Weights of a small class-conditioned image diffusion model.
Model: arch uvit, patch size [4, 4].
Training: adamw at rate 0.0012, 31000 steps, batches of 256.
Rows from block 2, named by matrix and row number. Rows with one number belong to one neuron. Each number is 500 + 25 x the weight over its row's rms, rounded and kept within 0 to 999. All counts start at 0. Numbers have three digits each.
# fc1: MLP up (model.blocks.2.mlp.fc1.weight, 1536x256), inputs 172-255
# fc2: MLP down (model.blocks.2.mlp.fc2.weight, 256x1536, transposed), outputs 172-255
fc1.1107:500500500500500500500500500500500500480500500500500500500500500500500500500500552490500500476500500500500500500500500500500500500500500500500517500500489500500500472500514500500500500500500500500505500490532500500500500555500500500500500478471500500507
fc2.1107:500501500500500500500499500500500500500500500499501500500499500500500317499500498500500500499501501500500500500500500500500500500500504500501500500388500500500500500500500500500500500500501500500500500500391500500500500500500499500500500500500500500500
fc1.1108:493500500500500543500500500509500500452499470500500500500500500500500537514500500500521461500500505500500552500477526500500500438500500500479514500500500500485500478500545487500500500500500500500559500439500500500497500535500500459500500499500501500512
fc2.1108:500500500500500500503500500500500506500500500569500500500500500500500500500409500500500500500500486500500500579500500500500500543399500488500524500525506501524500500500500500500500444500500500500500463500500500500489500500500535625500500500500500500500
fc1.1109:500500500500500500500500500532500500464500500500500500500500509500500500500500544500500500500500500500525500500500500531500500473494479500500541500500500500500500483500555500500500500487500500500555500435512500500500500509500500500502500498435500500504
fc2.1109:500500500500500500472499500426500500531500500500501500500500500500500341500500500500500500499501500500500500500500500500500500500500465500501500500496500500500500500500500500500500500500500500500500500500440500500500500500500499500500500500500500498425
fc1.1110:492500500500500568500500500500500500451473488500500500500507500500500500503500500500517423500500500500500534500456508500500500408500500500500504500500500500480500495500504476500500500500500500500516500424500500500500500500517500441500500499500500503516
fc2.1110:500500500538500500555500500500500500500500500533500500500500500500500500500416500500500470500519500500474500598500500500500500580430521470500522500523500506573500500500500500500500431500450500500500473500500500500500500500500518592500500500500500526500
fc1.1111:497494500520499500497486583507499499495481496499501503493547507495500496500500497481515500500499500499499500500486500454500488501500500507504501500500450503368501489493494495497497502490497500485515469493504506500500509503477565500480496498455505500613
fc2.1111:500523516604500506534499506500451500500492500500500510544423478497503500499519493604522495500502503470463504500499503492493504504500535500493500508500493488500503500500496499434500500498523510498500500500500503501505491500500500500503500497500500500475
fc1.1112:500500500500500500500459500500500553500500500500500500500500500500500500500500688442500500500500500500500500500500500500500500500500500500500500500500500500556500498500500500519500500500523500529500500500500498500500500500500500500500500500500500500500
fc2.1112:500500500496500500500500500500501499500500500499500500500499499502500499501500500500500500500500500500500500500500500500499512498500500500696500500500500500500499500500500500501500500500501500502500501501500498500498500500501499500500500500501500500499
fc1.1113:500500513500501500500500500500500426465500459467500542499542546543500538500500497500500500500499523500500564421500500500500498457500474500500514554552500504491400500500553480539500500501500440500499500500500500500500523500500500459500500500500500501532
fc2.1113:433500500500547504525499500573500500489500467500500531500500500500500500500449500500526483500591500500500500573500500500500500500423545423500581500500500566500455500500485500500500443500441508500500464474560500548500500555500500500500500500454500500500
fc1.1114:500500500500500500500500500504500500456500500500500500500500522500500500533500545500500500500500500500540500500500500514500500458500500500500506500500500500500500477500530491500500500469500485500533500481500500500500500510500500500500500500492500500538
fc2.1114:500500500500480500500500500485500500500500500435501500500500500500500362500499500500500500500501500500500500500500500500500500500500500530501500500464500500500500500500500500500500500500500500500500500500472500500500500500500500500500500500500500500500
fc1.1115:499498500498499496502512492535499499493502475457488499487500502500501493491526491558505501498492498501615500498513489499500500501500500447496527500500501499500466508496552502498500500500500508500563500502501501499500500503501500480501501499465500489512
fc2.1115:450500484494520501532498495500502504500504500530492500504500527497510552496427501531499432503532447496456501545511501501505504523471502427501526503499532510498497500497500497501500496499457497493501496494498500501516542501397498571503487512495501501500
fc1.1116:497500500500500564500500500500491500448472496500500500500501500500500501510500500500521414500500500500500531500451529500500500407500500500500501500500500500500500486500500468500500500500500500500522500435500500500500500500519485448500500490500500508500
fc2.1116:500500500544500500559500500500500500500500500505500500500500500500500500500409500500500476500500500500466500593500500500500500572435523466500517500506500504572500507500500500500498425500431500500500468500500500500500500500500512551500500500500500518500
fc1.1117:500497500500500485501500500529512525482500431500500530502498500519500491500500557500501500486465502501534500500500500549500520500482471500508584500500500500442463500500506493501499490439499499501553499475500500500500519507499500500535500500444500500506
fc2.1117:502500500500465500502442500467499521500500501500500500500438482452500471490500500500485500511508500500500500500529500503436655500500501500500500502433500500470501501501454500501501500500500500500500500500458500490500500500510500500503488515500500490493
fc1.1118:500500500500500500500500500500500497476500500500500511500501500500500500500500508500503500446500510500500500500500500500500500473500500500500500500500476500487500466500500500500500500500500500444500501480504500500500500534500500500500500500479500500500
fc2.1118:500500500446500500449500500500504500529506469464500500500533500500452437500499500503500500500500500500558500500507500500500500500500454500500500500448500500457444500460500500500500500500492500542500500500500500500500500500500500500500500491500596459509
fc1.1119:498500500500500589500501500499500499500500500500500500500500500500500500557500500461500500500500500500493510508500548500505469467500500500499509499500500500500500461500557479539500484491566461500503500465500500476500500573526500500499500462500500500500
fc2.1119:522500502501500500500500500497484500534492500538500503503475500500500495500500477500500554512500500500500500500503500500500499500500500500511395500500500501496500500500516500495500530500547479495500500508500566500515500500492500582500500536500389500501
fc1.1120:500501424500499500489500500500500500480496471550500500504499500500500502500500500505513500500500501584500500500458500500500500499493473500500506500500500500500500479500499501500500500500394500499559500450500500504500500500500500500500500500442499500499
fc2.1120:500500500500500500500500464500500500618500500472500566500500500500500500470497500500500500500500500534500500500500499500500500500500500500500500500427500500500500525500500527500464500500500500500500500500500500471500502500500489460500500464500505469515
fc1.1121:458464500503500589500504555500475500500433500500500500463501500499500508553494505475500500502501500500497500500483512499500501467500500505490506500500501500500500483500500486477500500500535499499500500489501500445500500568531462499500500455499501500524
fc2.1121:515500500500500500500500500500479500532500522500500500500484500499500500500500466500463524500500500500500500500500500499500500534500501500500417500500500500500500500500500501481500513500544500500495501557500542500500500500500500528500500526501448500501
fc1.1122:500500500500500500500500500500500495485500500500500503502508500500500500503500500500500485496500501500500500500500500500500500488500500500500500500500472500465500474500500492500500500500500500405500501497500500500500500524500500500500500500500500500500
fc2.1122:500500500443500500450500500500506500528512471479500500500523500500456448500500500528500500499500500500562500500503500500500500500500451500500500500466500500462451500441500500500500500507500500547500500500490500500500500500500500500500500494500594463511
fc1.1123:493500500500500544500500500506500500453497472500500500500500500500500536514500500500521459500500506500500553500476528500500500438500500500479513500500500500486500477500544486500500500500500500500556500439500500500497500531500500458500500497500500500511
fc2.1123:500500500500500500510500500500500504500500500566500500500500500500500500500407500500500497500500489500500500582500500500500500547399500482500529500529500501530500500500500500500500440500500500500500460500500500500490500500500536618500500500500500500500
fc1.1124:481500500500503560500500500500500500445490481500500500500500500500500535516500500500522457500500505500500534500464523500500500429500500500494519500500500500489498472500532485500500500500500500500540500429500500500496500532507500456500500500500500500502
fc2.1124:500500500520500500527500500500500500500500500584500500500500500500520500500418500500500486500500500500498500574500500500500500570432500476500506500538500509576500500500500500500500456500500500500500458500500500500500500500500531608500500500500500534500
fc1.1125:431494500500501560501452536500419500500470500500500508455506500519500499499500535499528500500500499500508500500475500491500501452500500500502500500500500539488500474500510500534500497500544504500560495464501500475500500514524500499500500475500501500556
fc2.1125:501500500500497500559500500499453519471463554500470500500500500496500499494483462500497451499503508500452501500501500500499510528500503500500500500500496501503500500500500500502507500500499502486500500500497500500502460500509498495500498539486439500500
fc1.1126:500446500422500500500500500503500513500500540500500477500500484500500500500541500500488500495503500462499500500500500487500500500502501500500468500500630500533553500500488500500509543526500504500500501500488500500500500500500500514477500500500500500482
fc2.1126:500502500500500500508468500500500500500501500500500500501488502498505500524404500479461500467516371500463461500500500500500501500500500500501500480500500501500500500529500497500500500500500500500439500500500538500500500500498501537488500543500459500582
fc1.1127:500499500533497515500496503500495500500457481500500501501501488502501496555500518519540501500494566500524515500486458506500504398499503478502534465500500501500497500501491492502499500500515504558563498503558500498500507498507500492434500495501502500501
fc2.1127:500500509491525500573514501493500499500497501534500531391491469501500500498509500501502485498501497495495503515501500499486544499461501499510495524500497493489500525500483501503500502526504499473500500496500493496497475500505492511499500508502462497490
fc1.1128:500500500500500549500500500502500500449485483500500500500500500500500531507500502500527454500500509500500571500468525500500500424500500500483512500501500500486500476500544482500500500500500500500551500435500500500499500511500500455500500496500500500513
fc2.1128:500500500505500500544500500500500500500500500556500500500500500500501500500401500500500493500528500500500500588500500500500500538405526475500525500536500504543500500500500500500500449500494500500500443500500500500500500500500530611500500500500500511500
fc1.1129:500500500500500556500500500500500500450477498500500500500500500500500508512500500500521420500500500500500536500455533500500500420500500500500500500500500500497500480500500477500500500500500500500529500436500500500500500500508500444500500489500500502511
fc2.1129:500500500537500500553500500500500500500500500508500500500500500500500500500408500500500473500509500500480500600500500500500500566426524465500533500512500505566500513500500500500500426500432500500500465500500500500500500500500520551500500500500500518500
fc1.1130:499500500535500499504500407500500472500500500500500500500500500500500499498500500500500501500500499436500500487500460684500480499500500500500518500500500500617444500500500491429500518500500500500500500506500500500500477500443500500499500500500500500500
fc2.1130:500500500500500500500500500500500500499501500500500500501515552445500584500500499500510500500521500500500500500500500499501495500486570468496500500500500505545500500500500500500500488499500501484500500500500500541501500502500500500500500500500500633507
fc1.1131:479500500500500582500500503500443500474472500500500500500500500500500500506500500500532459500500500500468531500451509500495500436500500500500500502500500500500500473500500487557500500500500500500550500431500500500500500500521470497500500479500500500534
fc2.1131:500500500500500500527500500500500500500500500500466515508488500500518500500444500500500500500500500500495500519500500500500500585500500483500500500500500500552500538500500500478425500500500500500500500500500500500500500500500500500500500500500453500500
fc1.1132:493500500500500544500500500512500500450500468500500500500500500500500538513500500500520464500500505500500552500480523500500500438500500500480516500500500500483500479500546488500500500500500500500560500438500500500499500540500500461500500500500502500514
fc2.1132:500500500500500500500500500500500510500500500579500500500500500500500500500414500500500500500500484500500500572500500500500500541400500499500512500521521501518500500500500500500500453500500500500500467500500500500488500500500532631500500500500500500500
fc1.1133:500500500500500500500500500508500500461500500500500500500501532508500500517500542500500500500500500500551500500500500525500500458500500500500513500500500500500500482500535492500500500454500488500533500477500500500500500504500500500500500496484500500542
fc2.1133:500500500500478500500500500492500500500500500452501500500500500500500360500499500500500500500504500500500500500500500500500500500500500518501500500451500500500500500500500500500500500500500500500500500500494500500500500500500500500500500500500500500495
fc1.1134:499500500500500547500500500500500500452489482500500500500500500500500530512500501500523450500502510500500557500469531500500500433500500500484508500500500500487500477500536485500500500500500500500548500438500500500495500514500500451500500492500500500513
fc2.1134:500500500501500500536500500500500500500500500553500500500500500500500500500404500500500485500515500500500500593500500500500500549406518469500537500533500501548500500500500500500500436500478500500500453500500500500500500500500532602500500500500500513500
fc1.1135:500500500500500494501500500545500513484500443500500508500500502503500515500500546500500500500496500500544500500500500544500500487483463500506563500500500500441500499500546500500500470455498500500567500448500500500500505505500500500520500500426500500500
fc2.1135:500500500500468499500478500425500528511500500500500497499444450467500404499500495500477500528555500500500500500500503500500586500500501500500500500459500501501577500500500500500505500500500500500500500501458500502499500500535500500500500505486500490455
fc1.1136:500500500500500548500500500500500499452483492500500500500500500500500521513500502500521437500505510500500550500463537500500500428500500500496502500500500500492500475500519483500500500500500500500541500439500500500496499505500500446500500485500500500516
fc2.1136:500500500522500500548500500500500500500500500528500500500500500500500500500404500500500474500520500500496500601500500500500500555415527463500543500524500501554500508500500500500500429500445500500500457500500500500500500500500529563500500500500500517500
fc1.1137:500562500500504500502494500500525499500500468419484516500492493500502499500500501471504500500500505499500500501500500512502510504498500500501544500500469499482465500500500500511500500481580520500501499499500500500500500502501500501541500501500500500491
fc2.1137:528503500496473501452484501478518361495528499475536495500532500527500507500572498496472499498500484474501500482500509506468500464500500527506479500501500498500500425500500494501587500500500453500500500503407500488431507500505500500495500497512529500474
fc1.1138:484500500500500578500500500500500500438461499500500500500504500500500525524500500500528438500500500500500523500441524500500500405500500500500514500500500500500493464500511466500500500500500500500527500429500500500488479500517473456500500489500500517500
fc2.1138:500500500535531500556500500513500500500500500535500500500484500500537500500422500500500487500500500500436500581500502500500499574468500473500500500508500501598500500510500500500474455500472500500500461500500500500500500500500500565500500500500483543500
fc1.1139:500500610522500500500482500434445500500500590500500500556461500500500500530500500461500471501505500476494498500500543437500500500565531524500466500500500500589518500500493500500560581523500529500471500510494500484500500500500480516433500500539500500500
fc2.1139:500500489500500500500500500500506500500500397500500517500500513500500499432500500500500500500500500537505500500516490585500500500441500493500500500500500500437500500500500500500500500500500500500500470500500500581500500500500500500500500500433500500500
fc1.1140:500500500500500500500500500500500499466500500500500519500600500500500500500500500500503440534500500571500546500500500517500500490500500500500586500500500500500500500500500475517500500500500500500500500500500500500500578500500473467500500500500500500581
fc2.1140:500500500500500500630500500500500500500500477500500500500500500500500500500428500500500500500540500500500500583500500500500501501430580474499540501500500580506500500500500500500500473500436500500500501500500500500496500500500500605500500500500500500500
fc1.1141:500500500500500500500500500500500498485500500500500505500518500500500500500500500500500497500500505500500500500500500500500500480500500500500500500500472500463500472500500500500500500500500500420500501484500500500500500528500500500500500500495500500500
fc2.1141:500500500446500500443500500500508500535514471474500500500530500500450448500500500513500500500500500500562500500502500500500500500500454500500500500462500500458455500451500500500500500502498500539500500500494500500500500500500500500500500496500594457506
fc1.1142:500500500500500500500500500500500500484500500500500500500500500500500500500500547500500500500500500500500500500500500500500500498500500500500513500500498500500500468500516500500500500500500500500512500487512500500500500548500500500500500484482500500511
fc2.1142:500501500500500500500499500500500500518500500499501500500543500500500357499500498500500500499501500500500500500500500500500500500500504500501500500300500500500500500500500500500500500500501500500500500500475500500500500500500499500500500500500500500500
fc1.1143:500500549500501500514500442500502430462500489429500603500500502500500560500500500500500488500517605500500539447500500500500500490500500500500503571514500500500411500500520497500500500500500463500500500500500500500500500500500500438500500498500500512500
fc2.1143:500500503500501500500498500531498502444500501500500523500486515490512500500500500500539500500624500500500500542500500500500500502409500442429513501500500552499505500500500500495500460500499500500500473500537512589502500514500500500500500498487485500500