Rows from block 2 of a small class-conditioned image diffusion model, named by matrix and row number. Rows with one number belong to one neuron. Each number is 128 + 32 x the weight over its row's rms, rounded and kept within 0 to 255. All counts start at 0. Numbers have three digits each.
Before each neuron's rows are labels from the 100 images, of 14848 (inputs lightly noised), where the neuron reaches its highest value: "responds to" is what is common among them; "colour at peak" is the nearest of a few named colours to the mean colour under the peak. Only what is clearly more common there than usual is listed. The data: stained colorectal tissue patches (NCT-CRC-HE-100K). In brackets: how many of the 100.
# fc1: MLP up (model.blocks.2.mlp.fc1.weight, 1536x256), inputs 86-171
# fc2: MLP down (model.blocks.2.mlp.fc2.weight, 256x1536, transposed), outputs 86-171

responds to: tissue: tumour epithelium (50)
colour at peak: white (96)
fc1.643:114161128127125128128128128124132071103128128128128132128135133128128128128142128128128132128128128127140128255006126180127146127128023128118125127128128128048128133125126128233127173169128128126124128244127127132128128128128072204128128128128056128000128128
fc2.643:135128135128122128128129129080128136128128125128153018128128133128128086128152128129128129128128125128128126127127128128135125129128128128130129128128127128129124128128088128124128126128128128129128127248128127128123137128204127128128105128128143128128125128

responds to: tissue: debris (37)
colour at peak: pink (68)
fc1.142:128128128125128199128128128094208128128213174128128128128128163128084128128128205129128101128128182070128255066128130128128128128128128128128128128128128128128149016112128128116129128128128128128128128128128089150135128194128128128128031128128184128128132128
fc2.142:128128128128122128128128128127128128128128128128128128128128128128128128128036128128128128128129201128128128128128000165128128128128128128128128128122128128128128128128130128128128031128128128128128128128128128128237128128127128127128128128126128128128128128

responds to: tissue: lymphocytes (65)
colour at peak: grey (61)
fc1.121:128152128128128128128226128158037128159128128117128128128075128105128128128128128156128128128152128128119128128102128140128128062128041128128128128128128216128128128128128128132128128247140216067168128128128128025128128128105128207128088128128128098128128128
fc2.121:128091128185128037128032128128128128126177128128182128128128128148128240187128128128128128128085128128065166128128128128128128144128255255182128128128128101199128058128128128128128126061128128080128128062129174128128128128128152128128128179128255128190128128

responds to: tissue: adipose tissue (78)
colour at peak: white (100)
fc1.539:139128112147129128128128255128128128128127026086071128128128128128142128128125128128128128128136128129129128127128128129128128128128119128128128124070128128111128128130128128248129128204128128129197128128128128128128129128127115128118128128128127128128131128
fc2.539:128128129128128128128128128128128128124128116128255128141128128128128128128128128128128128128000128072128128127151128128128128128128128094128128174128180128128037128128128112122128146128128128128128128255128128128113133128128255128128128128128128128128128128

responds to: tissue: lymphocytes (73)
colour at peak: grey (60)
fc1.439:128165098128128128128161128128086128160128160128128128128104128128128128128088128128128128128202203128128130128128128153128128046156095128128128128128128206128128128128128128154128128255187128128144128128128128080131128128110128159128128114128117123128128128
fc2.439:128127103128128000087128128128128176066128128128128128128142128128128128128128128128127106128128128161128140128128128128128128128128128128185128128128159128249128128176128128128128128128128128119128128013243155128128128128128128128128156128128128128187128128

responds to: tissue: lymphocytes (100)
colour at peak: brown (63)
fc1.194:128226128126044205128128132127139128126128189088087129128128198128129128128025128127128128137128127128138128059128094128128185123128115128138131154128128128091128053128066128128155127159128128128183128255130126128128129128128128123128128128133131128128128100
fc2.194:128085128143117102128128104086051103121127129141128128128128117128254127128128128249110128127128128128128128192128128128128128128128131128128125118128130128127128161128127164128128128128128128118039128238000128128128128128128129156112128129128128064128128128

responds to: tissue: debris (44)
colour at peak: grey (53)
fc1.743:129128132129128156158128128128127128128050129083129129123128128128126107128128128128128223127125122128127128128128189136170128128128127128128128124128121128127128129127129129129075093129128128130128095128130128128226128128128078129128128129138116128128163128
fc2.743:139009117211128118121128224128162147102128128128128129173183128128094128128128128128129130128128128194112147128128128128128128128128128128128128128197156128202128128127128128167128127128128128128159120128128128128128128128128122128127128128128128128247128128

responds to: tissue: smooth muscle (45); tissue: debris (34)
colour at peak: white (89)
fc1.488:128128128064040127156128128128128128128128128128130073128128142128128128090128128045121128128129101131142128128163086098127161128128130128045128128128128081125129128127127128116128255128087066179128128149128125128127128128128129128128138128128172139095188125
fc2.488:128120109133161128095128128126119128109127048255124130128119127128129128128127128170128121125128143128129128144128128130128128187140150127128099128008127100127128128128128135064128128130131127121080129128128001112128128128194209128131183128137128128128128112

responds to: tissue: debris (56)
colour at peak: brown (29)
fc1.198:128128128114128209128128128129128128128208202117128128126117160128079128128095235128135118128128189121128243000128129128128128128128128128128128128128128128128142026128128131129128128128128128128128128128128128128130087142128128128128049128128163128128165128
fc2.198:128128128129124128127128128128124158128137128128204128128128128172087151128080128128128128126128128128128168110128000182128128128128135168128128128128128128147128128100128139128128020128128128085128128128128128128187128128128128128128128223128138128132128128

responds to: tissue: debris (67)
colour at peak: pink (93)
fc1.500:136133128128099128128174128128128104128128128094102157128129128105128128099098128126090093208142128128111146116128133128136128078155113129126128128128128128128127121139128128128116136128128128172128115161129128170176130158127128128128128128204128129128128128
fc2.500:128127127129229128128128123127115128128128128127255128129125106128128146128124045128130128000128129112128128128111128129128130128234137225088128128057126162159128110081131128053130122036143128128128129128128127088128129128128128127129128130027136128128147128

responds to: tissue: adipose tissue (39)
colour at peak: white (54)
fc1.391:128128128128129129130128183184094128195126128112054128129128128129128073128102128129128127128180128128128125105127128149129128058132070128129129128128118207128128128057129127146131128213128128128133128125128230128128089128113100128070128128128129051128151128
fc2.391:128000134126129132128079131128133202129128071073204128128127063130128128128128189128128128119124116129044187114127146128128151128128184121205128117128128053124128128200128127128131122098124127136129124127129196129128120109128128125095128128128201128128128128

responds to: tissue: tumour epithelium (34); tissue: smooth muscle (33)
colour at peak: brown (30)
fc1.18:074128128128128128146128129128128128128128128128128128108129115128128066128128128128000128128128095212128128126128128110128016128128128127128090127160132128128147194154197128120128128128128123135128128128075128128128096128128111122096128128084128076128197128
fc2.18:128087128128128128128127129128127128128128127128128127128003128128128182255128127140128128128128175129128128128128128129128000128128233197128128125128008011128128128127109131139127128063128128128071126162128150128128128128128255128126128130128128128128128128

responds to: tissue: tumour epithelium (44)
colour at peak: white (87)
fc1.698:120128128128128128128128128128086128128128128128128128128128128075128128111149083138120128128128123128128128255128128128128093128128128072128128128128195136128128173138128129156103135156147128129128128128128128128128128128128128128072128097107128128128128146
fc2.698:128128135189128128128128128128139128128212126128128128128128128129128128128220128085128255128128079128128128128128128128128128160128152128146128128128129045128128128128128128129128128129128128128128128128128128144094128128128128128128114128128183128128128128

responds to: tissue: smooth muscle (35); tissue: tumour epithelium (34)
colour at peak: white (97)
fc1.365:100128109128128128081128175128128128095120128128128128128127128128144139122128129128128075135136128132174255250127105172051128104128128107128185128126182183128128127108096128255127134163128128141128128128128127127143144171126134098128136114130127128128136128
fc2.365:102128142091128181163128128050128081128128128128128128128064128128163128180183128128128128128128135128128128184128129128168042182128205128128130128128125069100128128128102148017128128087096128128001187134091104128128128128128232128128128084128129128128127152

responds to: tissue: debris (36)
colour at peak: brown (63); black (28)
fc1.262:186059128125128154183132210151128125129190099129124086129118122165131125127000157127126127128128132142128130000125129220134119116129123127128119129125131148128138129129128126255127129133129119122199128135129226118127102127127112128083111129128052121123151127
fc2.262:185087129184056122133114136116135146115183094128131105128142112147104097132120128134128111115129126159103128016128131120128126085111199131097085090137128109129180128128129130132166157078125100017138124129170189141128125045124127112053123148065137127230163133

responds to: tissue: tumour epithelium (35)
colour at peak: pink (71)
fc1.502:164159118128128116122128153123124130084126136130130127129144128122131118109128126108140131124118122114118255128128132128131150220134084132128126126126133127125128128127117141125119147128157130049128173129130135080107144068242114136129106130125110128129137118
fc2.502:110128108150066092103124126133118129094243113124130115128123135100127124128138128132124117141129096111131131141130123136103140109150103144124111128132141141255126091129125052181166141158130128105132129078125137124133149130149126129104211131104114123140128131

responds to: tissue: smooth muscle (69)
colour at peak: white (98)
fc1.394:186128000128128242128128162138128128127128128128128128128128128128144089128128128128089128117128128166128128134128128244128128128128128129032128128070129128023140128128128128128160227128128128147128167201128128128128128128128128128123128089128130128074128094
fc2.394:128127131128128128143128128128128128128128255128128128128128128128128128128136128128162128128128125128128038128128128128128000128128128128128128128128128128128187128128122128090128128093128068128128128130039128128128128057128128128128128128128111044128128128

responds to: tissue: smooth muscle (39)
colour at peak: pink (71)
fc1.404:166128133219128116089129065126101030090128065163093165135139115108214145128140109124128127128129095113123129150128111196100128146129128128132128128122128128132092132128000127132128128128128180128078152129129129128128255128148158133190128128150114128128112131
fc2.404:128136116128091068128130169128128175128152129133128108130122156123064128130128128132062128128137138128114128084131128127075143127142129128224052133125126150129178105129202084123129131128128124126134128000127089128133114175128128136119128127129087129155128135

responds to: tissue: debris (41)
colour at peak: brown (58)
fc1.33:129079129129147126146149153152120127138183126058128082129116120132130125061000143125127133128127133135128135000112128179146128125147116127128128129126129177112133129125128125255100129163129105129129127128129161104129087128128127128118097128129125128112161128
fc2.33:180086132174037124138115128112091129134138072127136056128144128134113000130101128140138116112127127161084129035127127128128128136126148128128128127144128108130128129127130136161111127111119088129128116130130149142128133097120124110032119142118145127129138132

responds to: tissue: adipose tissue (45); tissue: smooth muscle (33)
colour at peak: white (89)
fc1.433:165128112128128129128128255128126127128128138128128120046128191128115128128060128046128118128129153128128139128128128132133138128128128128074141128128128128117130096128109100130128128128128128171128128164171155113152128152128128128127130099126129139128136114
fc2.433:122122128130049124125128128092128128127128127127118143128129128094130127128130126206127126127128128071128128126082128130128131128128128187100120126128078125128131253122128128078255249131131141127127127128119128117118095127128129198128128131126127128107086128

responds to: tissue: smooth muscle (37); tissue: adipose tissue (34)
colour at peak: white (100)
fc1.224:070128128062103128130215128087143072128123187128109128149132183129130086116128096107113128133128128104159120128201128128095094144127128110128121150148128138082128129152126128082129168128128115122122196128027071138084139128167128128129127081128089128118122128
fc2.224:128149059144094105076108128128077127076128128129127128128165123129134162128092129129128128124129130122128226128180059197109128121131128128128147127128128128162128108120128138128132128130154130072123128125158129085147128169128170143128142163128127167128128127

responds to: tissue: lymphocytes (82)
colour at peak: brown (72); black (27)
fc1.190:128128128128128194128158129168074127214128200103128127128032148129111128128039128135128128128140224128128128047128128129148128059128097128128128128128128176128130128128128128131128128145128128128181116129128128075128082128077128181128097128128095128128112126
fc2.190:128104128183128022128080128128150187128128128128128128128163122128080129128128128128128128122128128128073138095128128128128128128128215128206128124128129128177128128128128128128128128128128128083128026032215128128128128128128128116128128136128161128219128128

responds to: tissue: lymphocytes (99)
colour at peak: brown (86)
fc1.619:128146128128128173128128128128128128211128216128128128128101167128128128128079128128128128128155246128128128116128128128149128036128123128128128128128128211128128128127128128128128128255128128128170125128128128091128128128053128210128128128128028128128128128
fc2.619:128128063188128000071128128128128168054128096128128128128172113128100128128096128128128112128128128168128194128128128128128143128128128128182128128128195128226128128128128128128128128128128128080128064041233136128128128128128128128128138128128128128203128128

responds to: tissue: smooth muscle (49)
colour at peak: white (100)
fc1.210:128128128086127139189134149116225118128128126133128046133128134166151113130128125094128128130075128128149118128167130124128127127076129113097128179129132097039119128139153136128128164128128014195128163128128128199132128128127104102129128128128212146112105131
fc2.210:128178096129128135128127120128083128128103128128121120088131122128173128105128088139128121117133132128128128129173090130128128128130128142117195124059129112129128129128153186134128109132135128128128157127120154125128127124128128139128134162139128127136128103

responds to: tissue: lymphocytes (93)
colour at peak: brown (89)
fc1.496:128138128128128196157151128128128127246128212128128131128049197128128124128046128128128128128161249126128128082128128128213129119128120128128128128128111175128128128128128128128128128128128128128178121128128128113128128128060128212128128128128046128128128127
fc2.496:128128049138128021056096128128127171062128085128128128128135108128085128128080128128128107125128128142127210128128070139128146128128128128164128128128205128208128128128128128128128128128128128056128104058222135128128128128128128128128137128128128128195128128

responds to: tissue: adipose tissue (26)
colour at peak: white (67)
fc1.358:157048127172135128097079126137126128081128040134132119129113096175135128128138128130128052128130103128129128151122128130089251128088154127128151113081128128128235127072128127231129128125128128128116128128233131128196129128128129097129128147128131128128130128
fc2.358:128153128005102200159248128121178087180114135128128128128128149128153019107141074128128183128128128128174083139128128128175128128128116076128129180125141128031076173128128128086128147128128128166128128128035056128128128128128128128128128060128128133071128145

responds to: tissue: smooth muscle (65)
colour at peak: white (100)
fc1.728:128128037128129128128128179128128128128128128000098128128128128128163126081131128128128128128128128128128128185128128198128128128128063128041128128084162128056128128128128128207128209128159128141128161185128128128128128128128128128071128128128128128065128128
fc2.728:128128209128128128128128128086164128128201128128128128128128128128128128128235128129128249128079019128128128128128128128128128138124128128128128128128128128128128128128128128128128128127116128128128128140128128160051167128128128128128026128128128128128128128

responds to: tissue: lymphocytes (97)
colour at peak: brown (86)
fc1.323:128153128128128140128129128128099128204128194128128128128055150128122128128053128128128128128128219128128128095128128128128128029128124128128128128128128190128128128128128128128128128181128128128158128128128128045128128128069128243128128128137073128128118128
fc2.323:128125103172128000091098128128128183067128128128128128128163128128117144128128128128128128128128128128117189128128128128128128128128181128187128128128158128215128076128128128128128128128128128051128076031238139128128128128128128128128138128128153128197128128

responds to: tissue: smooth muscle (78)
colour at peak: pink (98)
fc1.670:127129126127151129128136127124129128128128122128127138128129128128127131000043126139131128128126127131129158136128128143128125133126102128126130128101128128121126126126128129137128230128128129141124131127127128131127131129129128128114126128129153128039123128
fc2.670:128128128133128128128128130129113128129128128128132189126131181128127128128129127128128127128127124135127129148059128128128000130128129128117127127128133128127122128128129128135125128129158128128128128255128134128128128128128127129124119128125129126128128130

responds to: tissue: debris (89)
colour at peak: pink (83)
fc1.547:128153128100110219128167128129128127177128250108128157125128207129085126128066143128177122149128205075127128000128131128174161128128112128128128128128110128125128032108128131116128128128128128130152129128129117128129127138085126128128069128136139128128131128
fc2.547:128128128128128125120117128128126180128128128128181128128128128134052151128075128129128124128128128128118164104128041189128128128128135170128128128128128128162128122096140128128128041128128128045129104128128128128173128128128128128128127222125137127184128128